Weights of a small image classifier: 5.26M parameters, arch resnet.
Rows from block 3 of a small image classifier, named by matrix and row number. Rows with one number belong to one channel. Each number is 128 + 32 x the weight over its row's rms, rounded and kept within 0 to 255. All counts start at 0. Numbers have three digits each. After the name is the row's rms in percent of the matrix's.
After each channel's rows are labels from the 100 images, of 14848, where the channel reaches its highest value: "patch colour" is the nearest of a few named colours to the mean colour under the peak. Only what is clearly more common there than usual is listed. The data: telescope images of galaxies (Galaxy Zoo DECaLS).
# convs0: first 3x3 conv (model.blocks.3.convs.0.weight, 160x160x3x3, each kernel summed), inputs 80-159
# convs1: second 3x3 conv (model.blocks.3.convs.1.weight, 160x160x3x3, transposed, each kernel summed), outputs 80-159

convs0.78 108:159140137159156164146118125133123124147170128090111144159163158106173154114155134139145171194103122134113146190131148160121146082205184070181108147146083161153166120157130129165158136114129150133144106077137150160092169204057215157120140168
convs1.78 108:147118115161154170097115142155103098121081117132101131116091160142090097100170111120125162170131082128148150139179131144119125100111141080161171163126140159193164177061090129126085150131135094091110140127116147129118177163101185141144079093
patch colour: white; pink

convs0.70 092:133066193126110103146082097139183167158159177131160138139127136147135118135149115150150111129076106129102181135155104130135184138178145102100188119109094107054178157144168126117136120146106174160153140089115129081145111206080217108056072120
convs1.70 123:095168179110134097142139148087103179129048136129067207160112146180132099103108118100147138126121138068146090166102129180140081146088109133068125122132073077119150113134112136166126100101177136081165209152105136133068087168175160052101095125
patch colour: grey; brown

convs0.61 125:077133158074067081109139144103123130139106121151118087086078096156093085116088104128141082141089130119172105179072118073110125084113095079084148123125096095126110175081104131082074093111146086115127133088075106134146091118055120080140139061
convs1.61 096:140199120111094111111188143096187116107109184119145123123185123118127115117122121121141111145137087211112100109130117137119034113130114154135101094232049124119123142127132123146197125213141171109179151097174098131148122142129132133137126142
patch colour: brown

convs0.106 100:075095154067081089093137152080133084143098097125107095085094095103094105101106100148142069121111091136150132165067100082078098099123100103089139136136111085097120126106123128090109091103161109089142115116087095109112077150071164073125085061
convs1.106 089:120171074135154132116196073160211130171182188148154082093167081105077112100123074126146103158106089152120116060082100118133072111198092164122099096238069141123147148138120130139137142185130114104159095169110111127172138160133179140143154094
patch colour: grey

convs0.58 084:172136137146175161122054053153127094143142091069113123134182119120185163110146121061109119126109117134080132134119123162140146088111133110176098037127106132143124104158099121169160144125090119138096117087188118129101183138095149150071127221
convs1.58 115:123093120155180159108135141141100128127104085123112139123079147115129103129134108116108204166143110131171162182145126133090142114108143081172147140121123175182164152056080137138052125081154091124103154144085110124101160142103129162141045064
patch colour: brown; grey

convs0.147 085:154112142122143083087130101104190126109141162140119123060154077195060130165150137127153114151075071149164179107105142155133185037203099090099128167106096103120147116093083140171159128120121141110143113079141086079093058140076141110083123180
convs1.147 097:129165128101079113091144120111163173078141135132125138130184174156106174098072145102222131147110121121088104063090147131197111097145158146105169091161131103108143137142130123139166116118176161157124160105151121125140142146107155118154133171
patch colour: grey

convs0.130 082:136103108093136080061101076078121133073077168083086081080126070103073128099132098080116080123119068118130120084081103128146112101141079133096124153059107082079129122102103116131137115079069127123108122120126077118111104079124046099103105150
convs1.130 070:099180122171109058105160161144104061061212099096165112131150140104174122094142118095099047105149100128164135209095159110206133094141120185175152135117204151123114119126139111164112151117119092161148138054120124141084085122081118144103142136
patch colour: brown

convs0.60 085:138098072097136121092116088063157087124113176066094131078139055040128113108110092075105133078132103112117146102114107119151172081175085136130063139113108128098065133102048086134143120099080111098126106132095099124106122056139096131104091161
convs1.60 083:137153103163093060091100164135117103076167093142137099152136158077144106141136127113119103120190114122170141172139157148244128113121153216090110160108136104117113149132132110081101123106159158133126143090116093131093126103104136069091170139
patch colour: brown; grey

convs0.90 092:142123120126161106076083130074138117082127163110115110073153064116084121135135122134098067112130064102101118094082124163134119079166105114118139124074101110130105078111051133163181142076111139164119081099123099132112117081112055109080132180
convs1.90 069:102148077153110126171172124100132118081177105096144134164118173100125141167157133112181101090189112133112153182183149156167118041111130158159142087102171143079111165099131143142092128136195063193088141112110142133088162090107108126125147136
patch colour: brown

convs0.94 077:157097137129149094078091075072162218131088128111079067103139088127097146118136121148148097153122099107123131128088126142108148037108086131116108146117111110096137164063107111142114132125099136124140026103131045132042107128103099122083122174
convs1.94 076:129126173115104098085173184159125096090164083090098108114154113180113128124125151100156079108172094131157152133190141111190201139070104084155189122168156083103147165128161141139106159137136123181088187122140124129126124144142200104125101163
patch colour: brown; grey

convs0.28 081:107094131077117094088126109089112112125140103073106129092117089107069131091119105088114100118072095112071135111088084115137116136131084138103161126093138122087144089105095117118138104097100127078138110124121075109121120141148149118048086129
convs1.28 086:076163168135177115104149130123112101127161099114100117113103129050119064153174103117111127144142116157179144182129158147150162058073114076134134145156119155146136117120118134194076098080098118150125116166069151122124140176064150101113116104
patch colour: brown; grey

convs0.95 062:140112200125105101120144103123153169141170169085136119118115120178081102131137092093152119097075110108115136137114083124172156049180114128104132103092109132088141096119139111117129101144075122084155103094092105081111127156077165151069123149
convs1.95 074:101122160150163136069159185148085175078127134061087149162122169108108071089141116086151148145109128060131142202126187113177136080117143134098105105133096137123114089103099132164084138026123113093143141102130082130073163116149128104177101130
patch colour: brown

convs0.113 077:162055169164144088153095135177172166151151160155144127152162134125099156164175143175199158092149119132124186109141151167126195099172164104094144142145069106071181122165168129124145153194107195154154110093187164116088110157061153111122043134
convs1.113 095:149139170096111089134148122068131153171088125145072126160127119206070111107120110091137149139103180041114144177127163202175088149090100166134106134101049107113142098117136125169124133100132153123168182176128133134078100143188169122168156166
patch colour: brown

convs0.34 087:126087144108135072087105091079116114134088174086076079076132069109110121151118141051107066136123047129119120108098104136109132053166077130081088090121128092113102134099082115133153116107082135126107125126125084132114079139103134059088096138
convs1.34 087:167136072137085124095143173126134129075121172165192110136179164203140150068101133075166085133095119049152109140086160152183101116148122190100112107105185144125128133112134116146159108145164159110129157038095133141101064086112113108099113119
patch colour: brown; grey

convs0.30 101:126109145102128073103098127078129124124124125114107082070114078168080102152094123085089067151127065128100125096086094136100111069105096158084113089097149087119090110085082120138138123084104109113093112142111079109113065108134130073085127135
convs1.30 086:151189103165087081141161153125120092015137144174211073120168189148126167067117143066135082119142121074086137136132125109199112121136182207100101096129161124130124138135093115135110104126158154116128096098150123149174114145119119121125146087
patch colour: brown

convs0.29 097:159100148156136119111098141144206157168095166183116128137158130170121148133189145146165109100119118126186189122125122132125184000168105093106106150174078120090117139153152121109150116173191177175179134081147134127123119106056101107175113121
convs1.29 132:184161123120045087150098125114134136077151159147139123111202125172115188067070137099175127121126174103078091127119109116163083136179123162059125105156132106103105102135157125082177123153154191108126122121163113128145098099153127095151163177
patch colour: brown

convs0.17 095:118135193097124136118096092132084145172175162114087123111105098180144132123101081147114090129061099095129126168158073129157132141171096101115122112071160129110118155088156122134156093106080145144088085092138083064121163128102111136084143137
convs1.17 089:107131230086152093093143115122090184144099126058116171151086145096162069131144114117121175139117129152162118206143161102155140077110140103107120154128058107080110141117127129231131149037123090120140208137084090126087084130163165080121111120
patch colour: brown

convs0.43 103:139112129128156051116102119103107109129119155131108101076132082163042118173098127108074101100117086145135123104096130160131119052138120125061128114102122100118078139110074117174165133104138115151091105122125107135113074080110105080114128181
convs1.43 097:171153091125080091132105168103108113025149163157153102141158164124131139095113145081194106116127129090091139129132130133176095124169173242109121102118182115132130123144133110101148103181160154161145111050134133142152105097100121130136144115
patch colour: brown

convs0.41 078:167084143149163103139108156106144179176097129154088097100157125163087136179122157084104100125161101143125172139067144157105099077114100146097043118145151102081071133129111117167174140130148149133139188153141106125150095095144080090110098176
convs1.41 121:158161109113080096142128111103121150058134152153105102127190161178145157101096127065173161167134125072119100084128126135204120157162156133110107125159157118118107113126148120109171090155163178119116042070153152127171069095154114077143153140
patch colour: brown

convs0.134 100:156027160137147093098090120103162137197116159146108117115137112117155140153141148084132103121134074150089171134156133153067173124156110155085127134140145097029161109140122125144140152143125150148171119151126144098087122223146243074106034141
convs1.134 137:121172101137127064193158178044124151080107166137099129151132142205116154106102117087179134144110150082125099166099152158110089110135111192087119103068104084114150097138108124122122099119186143099141139099130163129124058176103160039091134126
patch colour: grey

convs0.156 101:148143134144140167132124101123112103140159125074103124143149143091182138090144120100134155197091122139107132179124132146130141080194168060184099134133072164156164116144109131149149119114123141097134102065128123145095167211053224161095141160
convs1.156 114:139113108166166171103118141158106094127091119139104124109083153141100101100172119125124159169130089125144154141168129149114125098108137088164176158121137155189162171060095127134067140135133096097102146127118152130117172162097188140140085091
patch colour: white; pink

convs0.81 115:138083120147140042143111141130131188151106121155115109117135132135069117166115150100112120128156078140119143114074143139059121088121116139039086115143130079074102143137119130131140144134163117147129168143112125124144058131135129039137105125
convs1.81 114:175179146095085083126103131117120136051125141170149112137186163158138152114112142083185139128131146065111108107125126165190102156170153171081096117153173117111118120128144112103159070156184169128126080068152164132168064100129114095127174131
patch colour: brown

convs0.26 102:141151130147139167140135104123111111137177134084115140144146144098174136099136126112123163206090128137110130185131142149132142075201176053185112141135062167161163127145103131151153123106134135114126101067122134151103167201042212164109152150
convs1.26 115:141112110164167171107116146156107094125090119140102125112080158137104097105171120122124159168136085125146158142169134150116124098114139089165179160122140154187161173055096127133067134136133093092101149126118152132116167156094183140138081093
patch colour: white

convs0.4 092:171138131157166153112134149099105097163131116139097093108162095163121161190126169135107165111107160125133130108141177169172137127167131144166132101120187152156124155109118116186141151097141107190092052151131121166102138084155080179142122192
convs1.4 094:118133178117131134134121106100110097057093112126094130116145131101085140165113112101163137174202065123103108099185136136097099125089172155163140136201086140153159179103114121095157196157094161130093130106177102120147160173116189165180090122
patch colour: grey; pink

convs0.65 111:146039135127144095097095090105183124149140177103117131115144111112137126130143124071139105107092071140087163117135126147074173120185099126091122126089117097042155105142113129141149133121073134126149137118124110084108108206122225082078040152
convs1.65 129:114174105157132073181137174061122150079090161166099159159119147205106134130101116096180132129131155080130108170091140196085086076122108192096120109100110078103169095123112134148113093138195145090137152111109155135090076182092173050084144126
patch colour: grey

convs0.136 136:076136128067064097092134168077115093149104100131117117094070088111108082095087099155120088152122119121132101144116108071098119135112105099105159123141110099125149161092096125069073081103183107105137107104059101107117120160079165088139127047
convs1.136 110:121161117151148145115180146176176123174134186132175091084182091150079128109161112117117095167123077172093088125123142107172073096127080177120124074181070114127169138141156131120133140201148088066150143152090108129199149180117198109153151104
patch colour: grey; brown

convs0.91 083:172102184150168122165123132158161184178145162163099098147153171183116175133166120170162126109099171119198178164181134162145151152184142075103140172150138131100068186164170112165169132138145135132167126074177141121119122119111115146118119180
convs1.91 112:090130129116139070069109081133132165115139104079087067129158103133157116141073112125205170187153122077119134155122131133160105021134135078092138115162078115144148140105115130080152150111143143202074066181191076153114082113117112087144119107
patch colour: grey

convs0.157 083:140090064145136127083094160094165126145102163151132120123152092085147129123134124116114119085140111111108173097129109147136175000175108090132100165175044131092054162143097115106148128102185147172138076089096158096090167062063081111152089106
convs1.157 100:179151085161074084090093148149138105119191152176157087112160099106115111133092128108190112115157141098160131166120167166172108069170100202074118124147190132085121129117172114100110140128127125132130151082110098122131141077116121102128209188
patch colour: brown