config = dict(
    image_size=48,
    crop_scale_min=0.7,
    num_classes=3,
    arch='resnet',
    depths=[2, 4, 2],
    widths=[80, 160, 320],
    loss='cross_entropy',
    residual_init='zero_last',
    optimizer='adam_atan2',
    lr=0.0016,
    beta2=0.999,
    grad_clip=1.0,
    batch_size=512,
    epochs=143.7,
    weight_decay=0.3,
)
Rows from block 3 of a small image classifier, named by matrix and row number. Rows with one number belong to one channel. Each number is 128 + 24 x the weight over its row's rms, rounded and kept within 0 to 255. All counts start at 0. Numbers have three digits each.
After each channel's rows are labels from the 100 images, of 14848, where the channel reaches its highest value: "peak at" is the part of the image that holds the peak. Only what is clearly more common there than usual is listed. The data: telescope images of galaxies (Galaxy Zoo DECaLS).
# convs0: first 3x3 conv (model.blocks.3.convs.0.weight, 160x160x3x3, each kernel summed), inputs 80-159
# convs1: second 3x3 conv (model.blocks.3.convs.1.weight, 160x160x3x3, transposed, each kernel summed), outputs 80-159

convs0.42:132082102120137100106093108099150130126105135115110103100127087125119118148126132089109089135123069124090142088109118145114131090140105136091085116106135104086102083107096117147146139112092131123122114130120118110090094145128161081095090152
convs1.42:156181114171101114129159158107131135076136139146166147152155171186119143114121135102135113113145103118130112139138164142173142105129141167106130101093142168113124174124124119150115089148148138101123166074125147133123102116107121135097140118
peak at: middle right; bottom centre

convs0.80:114109116097121113113121095111117112120121133086103112109112107099118127107127106123125128129068072107082120140102100123087117136126115116120096133101139118109152092114126114128117113079070131101134104105123096120127133168134169099088117120
convs1.80:106131131137159137112132138154137132164119115107105136115111117119127078145149131133124141172127106153161138172135141146170122137104108095140152124138100159146148120107123132168083098086145087107131139161077125125115128171129139114142099128
peak at: centre

convs0.148:156147135139146157096138151106108091145095112131092120129155134115159151146134125110102156171124147127112128185144146142121121131166141118170111111132142148155148136119104115151123133109143119165098085137123126164098154149126161159145139164
convs1.148:152137125148121150127131121144094104111092125116123121098138139129103119126139113124124129173147068164147135126189124142126159083121116124153149166132146139168186150082129128107141148117113114112113144131134115131132158162093187171162087123
peak at: centre

convs0.59:123091098133128082130131137134135146132122125127122130130125140120086116142108136104102133102140099127125139124110137132064123105118127129060098131136121084081113121132120128127132128127161110141123157136116128126152078122134128066147111116
convs1.59:153167130108081086063092139144128126077117153164149119132156143135140135112112137116173137121106153112107121120128118153183095163153150156087109121169159112129127128116149120110162077139165146140131107104140144131143098122150124091135162130
peak at: middle left

convs0.35:116089109098107110118143127122124131125090125087096076113106115075102124107121112104126115098102103128074114146113114100090102112097111113112134099137134098079135086110157125107103111136128102093121097112113103107088108138088153111094092121
convs1.35:138148118131126131117138113137145100154148162129144063092134091118080131105122096136143082143124122115098135094146142142111129119111080141150115132158135143135141101125146113143145160133141128165121070131114088120136150136122136164140143139
peak at: bottom right

convs0.117:144076125136127066113085128109132140143124146144141128124129124101102108129131124124125123115139082114115136082127121135072139082147128137064095125133118093079102152128108113116129133126121133135125128122107138119120119111117120063117090128
convs1.117:177150115160080098122114168122117130087140150159152139153152155113129139111115134082175119102143147079130148143130161169182117106177146181101111120129166128105120126122146115103124087135142140118135153093136131131120116097113114116129173128
peak at: top left

convs0.129:143057146132140104108089092113172127144125150125123131121141117120140122136134126093133116114111090144083153125160119141088165146155112138101125110107132110057152110135126131136140137136091126139135137135121123095107109188132204096082060148
convs1.129:129157133132122085167141152064126148096092159144100166157131147186116128116116117109162130118120145090141114151112146171107097114124120165104121119097108086113143110128113130147131102137190144091134142118120155128102086166113153059089134132
peak at: centre

convs0.149:130097111119142078126117118117111113120130146122109122100125105140088122162100134105083129093123078143126117103100143144085119092129126120078117113110120090090107105117096121158147131112140108142102130124125110128125079099124111080123109159
convs1.149:149163098118087098106099152125133113065130145162134109140153154130135142108099138114168121113093116120119122113136127135174100150134161203101126126137172121131129137128129116118147086163157153169136117060140150133128099133112139111129132121
peak at: middle right

convs0.79:126082094140125090121104120111159108122116125125101110114136096111092132152151160137116133151147076126096162079082138141118143088139127116088081150137092093099113110143102126125143146119097158145147100104122136145083092144118139089116096128
convs1.79:092156172149171115139170169156130136128126108122144109142078138142133102165153125129106083096155148101144150162163162193137171114112093131114110097114159132098134141125125139142063098124157124136135148157124143124101144097124101145084121103
peak at: middle right

convs0.131:097123137083088099101129114093118087131119122117130115094088102120104097117096099132127114128092119125144110136101109092102117107123102094106156132102111096126129156090105130103089095092142093104120123097088100106126102143073151094119122093
convs1.131:115157111125131150117176139138179144119130168136151114112171098121107136120123108133136115129124073197106089135132129117125091100119106173132108082182084155136161135128125128104170130173163138114153151117140089136149155154120148148132123110
peak at: top left

convs0.123:086096080080101108114118142110117091112101097129126099093092103110104111136085120151078106121091112128140126132122123100123121094114122091105160132127108097080131100094102127117108098075150117109098104106108128121109121131086132100139094103
convs1.123:124195121121122132091161142129174095121129176152141094125159114136109121113097107151163111141086096173141089134145134159128078113136080163134130109167146131124130080113143114148165118130149148101158122085123114127119115140115133078111127124
peak at: bottom right; bottom left

convs0.50:113117128095120098157120110144106128162156113108129138116112127103129130132098110153106120147116158117140124094169094120118106139137129167105116109123157161114154185099114108113140107108142104115097144150144108112134094109160115117080102126
convs1.50:112108137126141108160098125134100100146120134135098123126080135110107091130139154136124114131166119102179148103150120135126119155099111091117165174098112142122135099116122124162093149142083122120087152198093125131109134100174109100096105126
peak at: centre

convs0.38:082109135081082096126107131118119087133119102133127106106088115107113109119091114166122100131101109122139117148107109088083110111113122103093155127133126103110133134100134125097093098091147108115113103116094125118114108157082166086139109077
convs1.38:105150065110148124143178115133184121166135198164149071121151090113111158078131110122143117166115097140129078117141139125126094148176076154127123089133092141108136105133116123102162136141127132118160105127132117123161121162141124123132137099
peak at: bottom centre; bottom left

convs0.139:131087118129131059124102122116117135126117143130128115105116106122086104139115123111098113116136085136106121097108132138075122088140126129055114114117121094085097130124100120140139127115135129134114129125110126114118084133121144058113106135
convs1.139:173165096150073099120107175119123120064143139159150123135163151118137152105104145094169121101118133100111130127135135136171112134171148194098117107125180131118128134128133114112133089145176148152132124074141139137138119100113120121131156131
peak at: middle right; top left

convs0.24:169124138144148139105122093104139109158117130087085111139157128089160144095160132088142130170103101129095150161114129149109154103153126110150072138142115124129157092148117127145145128119124150105167100098122105122101157201099213124092122173
convs1.24:113132111143166149110117134149115117137109119154113103120086132146088127099144116134138148166088112117135127147141123151132112111111112131131151132118127132162168138104101130125083132129159126110131126127116146128128152194102181115129109069
peak at: centre

convs0.10:130129103115146125109105119097110104098109157100120107089119085118127104141101120079069082110132066139090114097106120149153091059120117128129125105097114122128108094116087112153172122088105131121101130122126111116122115124115135096103129165
convs1.10:174172096166078118102125165128118102059150136157172115134150176136141135100092128100139118096120102144139133128126137142150136129122149198113133118114193148135126126130133115133123101138153150151142146047116137134129089105114118105130132139
peak at: centre

convs0.110:101132133109089091128140134112110134103099091143135091100088089134109098136100135141126085134112118121162085156088123091112091100093111109094177120143119107129110161099116124089092112110125099110121127105096119143116102131086112097141122062
convs1.110:101137110136141106168178115122150131160135170131126121098114085120137141133176092137091125131165119185087142135120135147135103143119091139116097108158069117119113114108124116144139139127117101153133147137131074119098128123152082114137100112
peak at: bottom right; bottom centre

convs0.84:162087139146157088114099129109136166167083121150137092114148110113124143164146148118134113117178086130113151122131130147096138096126124161087117140159144102077114118120119120147140157142137159140152110156131138134109125134142142073131091140
convs1.84:145146151130126116107107137131107140055141159152137113154135176148128130122118133077164110121145146044143128125141147160168127144150156160093121109093175128120105126136146115139128101152157167116118113090119152131143098082115092128085153086
peak at: bottom centre

convs0.11:121076113130131092117102138110138132142101140132123105105128103124112119166110135101108106120137077129119133116090118134079137056144113121076088120140115091089099112125106120133133121105158112142127133126111130130116079144109163060128088115
convs1.11:180149116131064107111123131125127149072138160180159113130185157164134155102091134087169127133123137090130115114118133149164095161160146146103112132157151127127121128118124118120157094155171157120137118088139142140149094112149127110140149156
peak at: middle right

convs0.150:135098120140136080136113140134131169148117132152128115119131127140093122156122139114119119118143083135129135110090138137075127104126123136069106122141130085089114121132122129136136137137157126150128147141124132128141098136134138059140114123
convs1.150:172154138111085098104103129128124147065121157171143121129164152158131158101104136095169136117110152080108115113127131143174101165169154164096108129155146114124119136127134118111148085145178164123134102098151146137148104112144122116133162127
peak at: top centre

convs0.25:131095115135135069131106132118122129139120128135136122112129121129072118154111134115105118105143080136118126103092136135103119100134124136065114115132130082086110124128110124140139134114149114142115139139119131129130085115130124067130108130
convs1.25:172150122129084099124101134123119122062122150170155118137167161139132146099112136090160126114105144086115122120133132147171113158166162177095101130140160123117128123135135116111160088150178157130131101081142141134145098112130110110131158127
peak at: top centre

convs0.151:128075084128126090109098116113145139121107128111109104119121127110098106131119126092103113101132073135112135090086128127090111077129112126077085119108110076073101104124110122128133115105136108132121141129117116128138068142123152087131088120
convs1.151:171166113144072095070108149152121117068141153155162121121175132136139139100096135101162125116102134113107113125119127143177109145158141177103115129161165125129123138115144119119151087143153152128131096078132136138144109116137128098131157133
peak at: top left; top right

convs0.154:128086106136126059128115131133142168144119132143123123125127134125060119137121132117120127122144107132139153119109129128076143090124119128052103137135112095077112131132125127116132128140172126142132148129118127122144081117126115070139108114
convs1.154:151167130108092082091099147139133133075125147162149125127163140143140146106109140104184130123103145109103110124128125150196093144161134163088107115157160117117120126125152118116158086145168160128133113091141145130147098113136116095125163128
peak at: middle right

convs0.52:122100118135124092102112135120171124138105174150114100122136119146095121135139137111124102125138110130149151114090119135118158005168102096088090140141081108099102139140117122114134113124161133150144124094117121130115085117073119089153107112
convs1.52:175135108135057108107104127125128139097141154175153111121183140148135163103084140097170131142114143099104101127107127142161099143165126132095124116171154122109120127115144120094158105145148148129129121105154134128148095091148117098150155180
peak at: middle right

convs0.143:142086121135126081113096113109128163142104128138143106118121115099120104136126131104125108130156075123096131087119134130072131092135120152076100121120129088067107122121112113112123137131117138131135136137098125117129131138133142061104101119
convs1.143:151168137143108103119120188128111145086145128155133143157135174121140128118120134078163123102136136059144143138134157164184125135153155168093109115117178143097120121129133111143104082135156155125133130088118161139114100102113109116107163105
peak at: middle right

convs0.115:140093156125128107103125126131170146154095168155128111124150117138131143129168120133173132129135101114177157155119102127122183053158110127103121161149112121094136138120130120117122123177123155146177086113129126142095115142094129102149105125
convs1.115:155093152128080079148140118120159141116155158175121143148169139152110168084114111085161105148134142091111110151107160132173112132143128133118139080141113109113112139130157125114148130126140144099142173104133130127114104063147121109128137123
peak at: middle right

convs0.142:099127134102085108095129158089098104141091102122128097092082084105131092119096112143120097143105122127104092162103122092104105110091119097115165113141123113133130141093105131095076099115150110123137093104064119118116115159081166101124121075
convs1.142:129137121147136134148157160137166140172147166118161069087174084126087130122147116155120101143095088156119097132136127110149115101130073174115129082144103122133163127123132124106152116173124100099149134128104099138179144175100187123142126108
peak at: centre

convs0.12:091112148101093111115115151109131117138123115149130094097107108142115124132099123161126073120115103121179139169088120092114110087127102103102138129126102090104128125105108131098117108114136125108128139115111105114129096140082133088112114079
convs1.12:136184151117105103125162105115180152157182169121148094111171106072152118128139091142131126141150101132123117084113101133138103136167115159096103120175108102092128133135108122146166142136127137125161082111132116129135096129136111105130159128
peak at: bottom left; bottom centre

convs0.152:139148129141135153134131113121121114127165138093112139141143138108162134107137128117124154186096125134114131171127140143130139087189156068170117138128076155152155125142110128144148122112131135119131111078119132145113158186061193153115147145
convs1.152:137114115154159161113119142146111103127101119140108128117090148139108105109160121123127150155133097126140150134157131143122123108120135098156168152126134144173153163075100129131081131138132100100110142126118150130118157152105170137140091099
peak at: centre

convs0.114:140097121141137066130112134126128171152112129147130113119130128132081122151122143121118120113152096134125140111104141135089125093125124135061116130146125090075107141132126129132137138133166130144130146138121128126136098122129119069142115126
convs1.114:157160133106105091104099143130120139062130152169145110135157154139137146110113136094183131119116147079115117123131135153181105145171146168088102117144167121108117128129140116116142089148174163136131105080139145132151092105125115110124163112
peak at: top centre

convs0.51:169097121165151102101092116108129136116112149131123104125153110091122115127141133111115108118138080111099135078117130153115119029150121120111083111116101096098111115140123115124155147135095162139124108106122130104108135109095102080084104152
convs1.51:149150103130118100147146174087109148096149130172104130156118161131148130117137113104173133106125147076136163159133159173171127093172142160110106106126135141100112123112109111135093097118143129117138116120144161140115101096124123114135169102
peak at: top centre

convs0.67:150077124141149080122097124111125151146090123138134101112139109103109126153129142107119109111164083129104134115109137144085126094129127151076116130140135085072106112126110120143142148128135143138131116147119137136111111123136132060128090132
convs1.67:148159128138114107110112160135111128052136160165145129150145174146121133118123135078159116113132141061134130133134150169178125145161152177097116115103193131119112120132154115124131082152161155123128122072124148133136099090111101120111153094
peak at: bottom centre

convs0.145:097138147103089102111144136096140096125119130144127099096100099151109101121109131137138078142140125123170123184083133092115119112122094114103145142137102092135120168102116126090106110122139103113154138116087111135145093135096137092135135063
convs1.145:116159112135117141111157127109199134140138182169152096115179108114109135122137104109152115144127114104103105090117130130132049132148119148121103074210088145123130121134120119113175132189137122119154123100137116120144134140138116128159137127
peak at: bottom left

convs0.21:132112103124137093091085104089144119099086141121108095099132084108108121125135129105108082147137070114094136104089123134123123058144116125111110125110100098103095072117096110125156134114079160120130100112120114107099121106114115090105121141
convs1.21:129162104173124105130152182129119102085182123163149120162124168168135128135143133089132101106172108119154140149162173168185153095131133156119134115112210156101124145120152125155075119165134126113131146069105143135115117110125125128106142112
peak at: middle right

convs0.48:122081076136130088128148128140136125110121146112109126122125137121068117148099151090085155105129119136150141141132156141072128096124126117066082135130116108081103106127117137138132133123155098135110164127124118131155056101118114100158099134
convs1.48:120171128088102091081095153135156109092117165153136114136156129138143124114105137126189126138102147124101120112119123153165068139153133155095121094173161118127124112114155121127161082149155152149128108097131138125131099132136125095131143121
peak at: bottom left; bottom centre

convs0.2:121083112135125074125112129136140157149119115146105122128126146137075116138110129113108123103133095132143149121102124130069128081112125126067094139137115088081110109132132125119133121131175111145126156133123120118147067112127113073141106119
convs1.2:160165131110078071076104142146133129072132158146154128128163140140144140117094146113180137122110155101100113126132120147180095158160140169075110123158149113125129133123151120118159100145145164131127121102139141134154103119153121086133160135
peak at: middle right

convs0.33:156129120161166137143096068158121133143132083149102101136162140143127169120157126113152123124153147140166152133121135156182134106104137134132093118135098142140118162150171118162155165158160128107132155113186129118119133096107067147142124152
convs1.33:114131138130099110139116151116094114126149130129095121121153138113137123093132134113102119142181131175112120124115145120147121087089149100107143091095102094119138159103081130111143112073136164090115128135147140123119133080124133100134108132
peak at: middle left

convs0.122:130080098134131082123120132123134143141112120132120118127125135120070119138110131108104125106143095132123146113082132130069116091121124135067096131126125084070105113129120128127137127105163120130118140137119126129140069112131116077138100124
convs1.122:161173124116088093088108143136124128077136148158154117128170144139139129101112139105167138129103137105106118119131128153187109135167146165095100127170171128127122126122150116117152081152160151128127095067139145132159093109124108102141172132
peak at: middle left

convs0.153:090111163094093093128131127105150127124136139131137105103104130138092106120106128159127097136112131138167142181082127096113110100129113101078125139122101098094123162106111130099127104123128111105142165101093105127144068113093128093108113082
convs1.153:130163112135101112156138121083199126101150165150135111124186120127138159120121111117149152145144122127109120074110106114110073137152123134112122100211115118103126112125111125125189128197119155113143087117175136128153110127150121101140144149
peak at: bottom right

convs0.111:125081078124134111129122108126145114082122140111090127123143137137102122133101126094066147106097113133110144131114137135069139086125096112100059098077100098092125094135119132116131125095137093128082160110119113116115095092096090093118094147
convs1.111:135170135122085083108147140134158126111135132100126113109172101134162114106102138121199128134103135137106120122125121127149062138113111135145138114194124127156122099110145132127151093162104124143120127129145129137151092137137134096154134158
peak at: bottom right; middle right

convs0.124:166094132156173083121100122126121118126106140141123108110152102127091144161139143131117115105136080127122134102104144170118122091122141134095128126120131098093123110129120121174170161136113155140122094130157137135101099107126106089111113178
convs1.124:132133114128110115117117130109132123063133156151131122162145168136130132122144138104186099111138123103123150119137169141168103138163159183114121078107159116127123138141109116120140112166139153152123120091155146134148120106126116147143146101
peak at: top centre

convs0.45:142109127153154142137115096129144115079119135107114116124159113075139145127151120118104097117103138097127144142117133150126127090159109045124122144127059127116099144171139120142160131116138160112135135060152144102110144116037111139116098154
convs1.45:097149116115136097101160114141160106140101128118136088116146088193158114130107108126152129160134174148119141142139149148149096100136076104101126117167111136165128099100176135129162138135147095169104123138153101128114113149102118109138128125
peak at: bottom right

convs0.8:127094118115135070130113123112118128122127140126117107096123108138073126161099130113096120108127061152129128127088137139082111082124122126081128116113125077080118096109102127153147128116143116123102120122120105124127067109115114072117109158
convs1.8:142179096107098104107110153123143114067138153145136097132155148132136127109109135119187110118094111123117119124134130141157098127135149200116133107127183136123132121139129109149151099161149160159121128051131160134142104120102127122124133116
peak at: top left

convs0.125:123103111127125060129120135125138165143125126140130129119123128125082113145109131119108134118144097126133146118114133127071143098126119131052120133145120085090116140128110126120133129129172113147122151135109123119150090121133126065143124116
convs1.125:158165133111086080071090139153128139074123140173153121129159152125141140109113135103172138117125144104118118124132128154188101161150153158087099127158154123120120133126145116110148087135179149136136119102133137132145095120144122101121162125
peak at: middle right

convs0.36:115110103130113094139121124105105117061110099122143102113103081094117095127116131132126079142137103110123076150100142115076055108111120129094164097131111103136127152118106126114122124127066106071116134123117144149124071123104133078149107088
convs1.36:086150110136166111152167127119182130181144157137139125113089093093158118160171092154093126097131127178123131157133123159141122150133085120108102102118108144104112115114120107136115141138109063159136172154121091121112128121154065104146127091
peak at: bottom left; bottom centre

convs0.132:147095112146143067122107137116124154149106128145135109114133114120094123148123136113110109107152089129110134091104136140087128089129122139069109122140128089085096137128112118138139143124159134146124127136120132122129109118128123056124110133
convs1.132:169162115122099098105098158133115137063140146162154109134150156125134147107104139095167127108114147073113125135136137150175110143185151182088096124144168125108122130129138115108125087136171150139129114087141140132152107104125115110127171121
peak at: top left

convs0.44:084100147121094088128153150121145085102111116122128119111102109122089097124103148151122116121091111127163119156094158110092128101131127073075161144133088101114116143136137129102106130110141094119109146090092141137105083138059156090159113068
convs1.44:078155112115145109150166144113192130133157142144132102123155094126127159133145108135126124136119121179098111108086095141102065137169091147107089089173082126122114114126104121119155122178168130132149121136152125121122134159153122128140127082
peak at: centre

convs0.98:110144145124099098120129141124135127110106116162160103114113107146105114145118145158148117133119107125177111174087142102110095082121128110094154144143095098145131139129129120096111123134136151107158144119108132136163102120075104095159145067
convs1.98:093155127130143072160179114075166147150174149122128098139125130117129142152154078131136169151154121166073125126133107134135111113151119163102108107149078108115116125113093109131138133132142136141145108128139119118095110155138120114136113094
peak at: bottom right; bottom left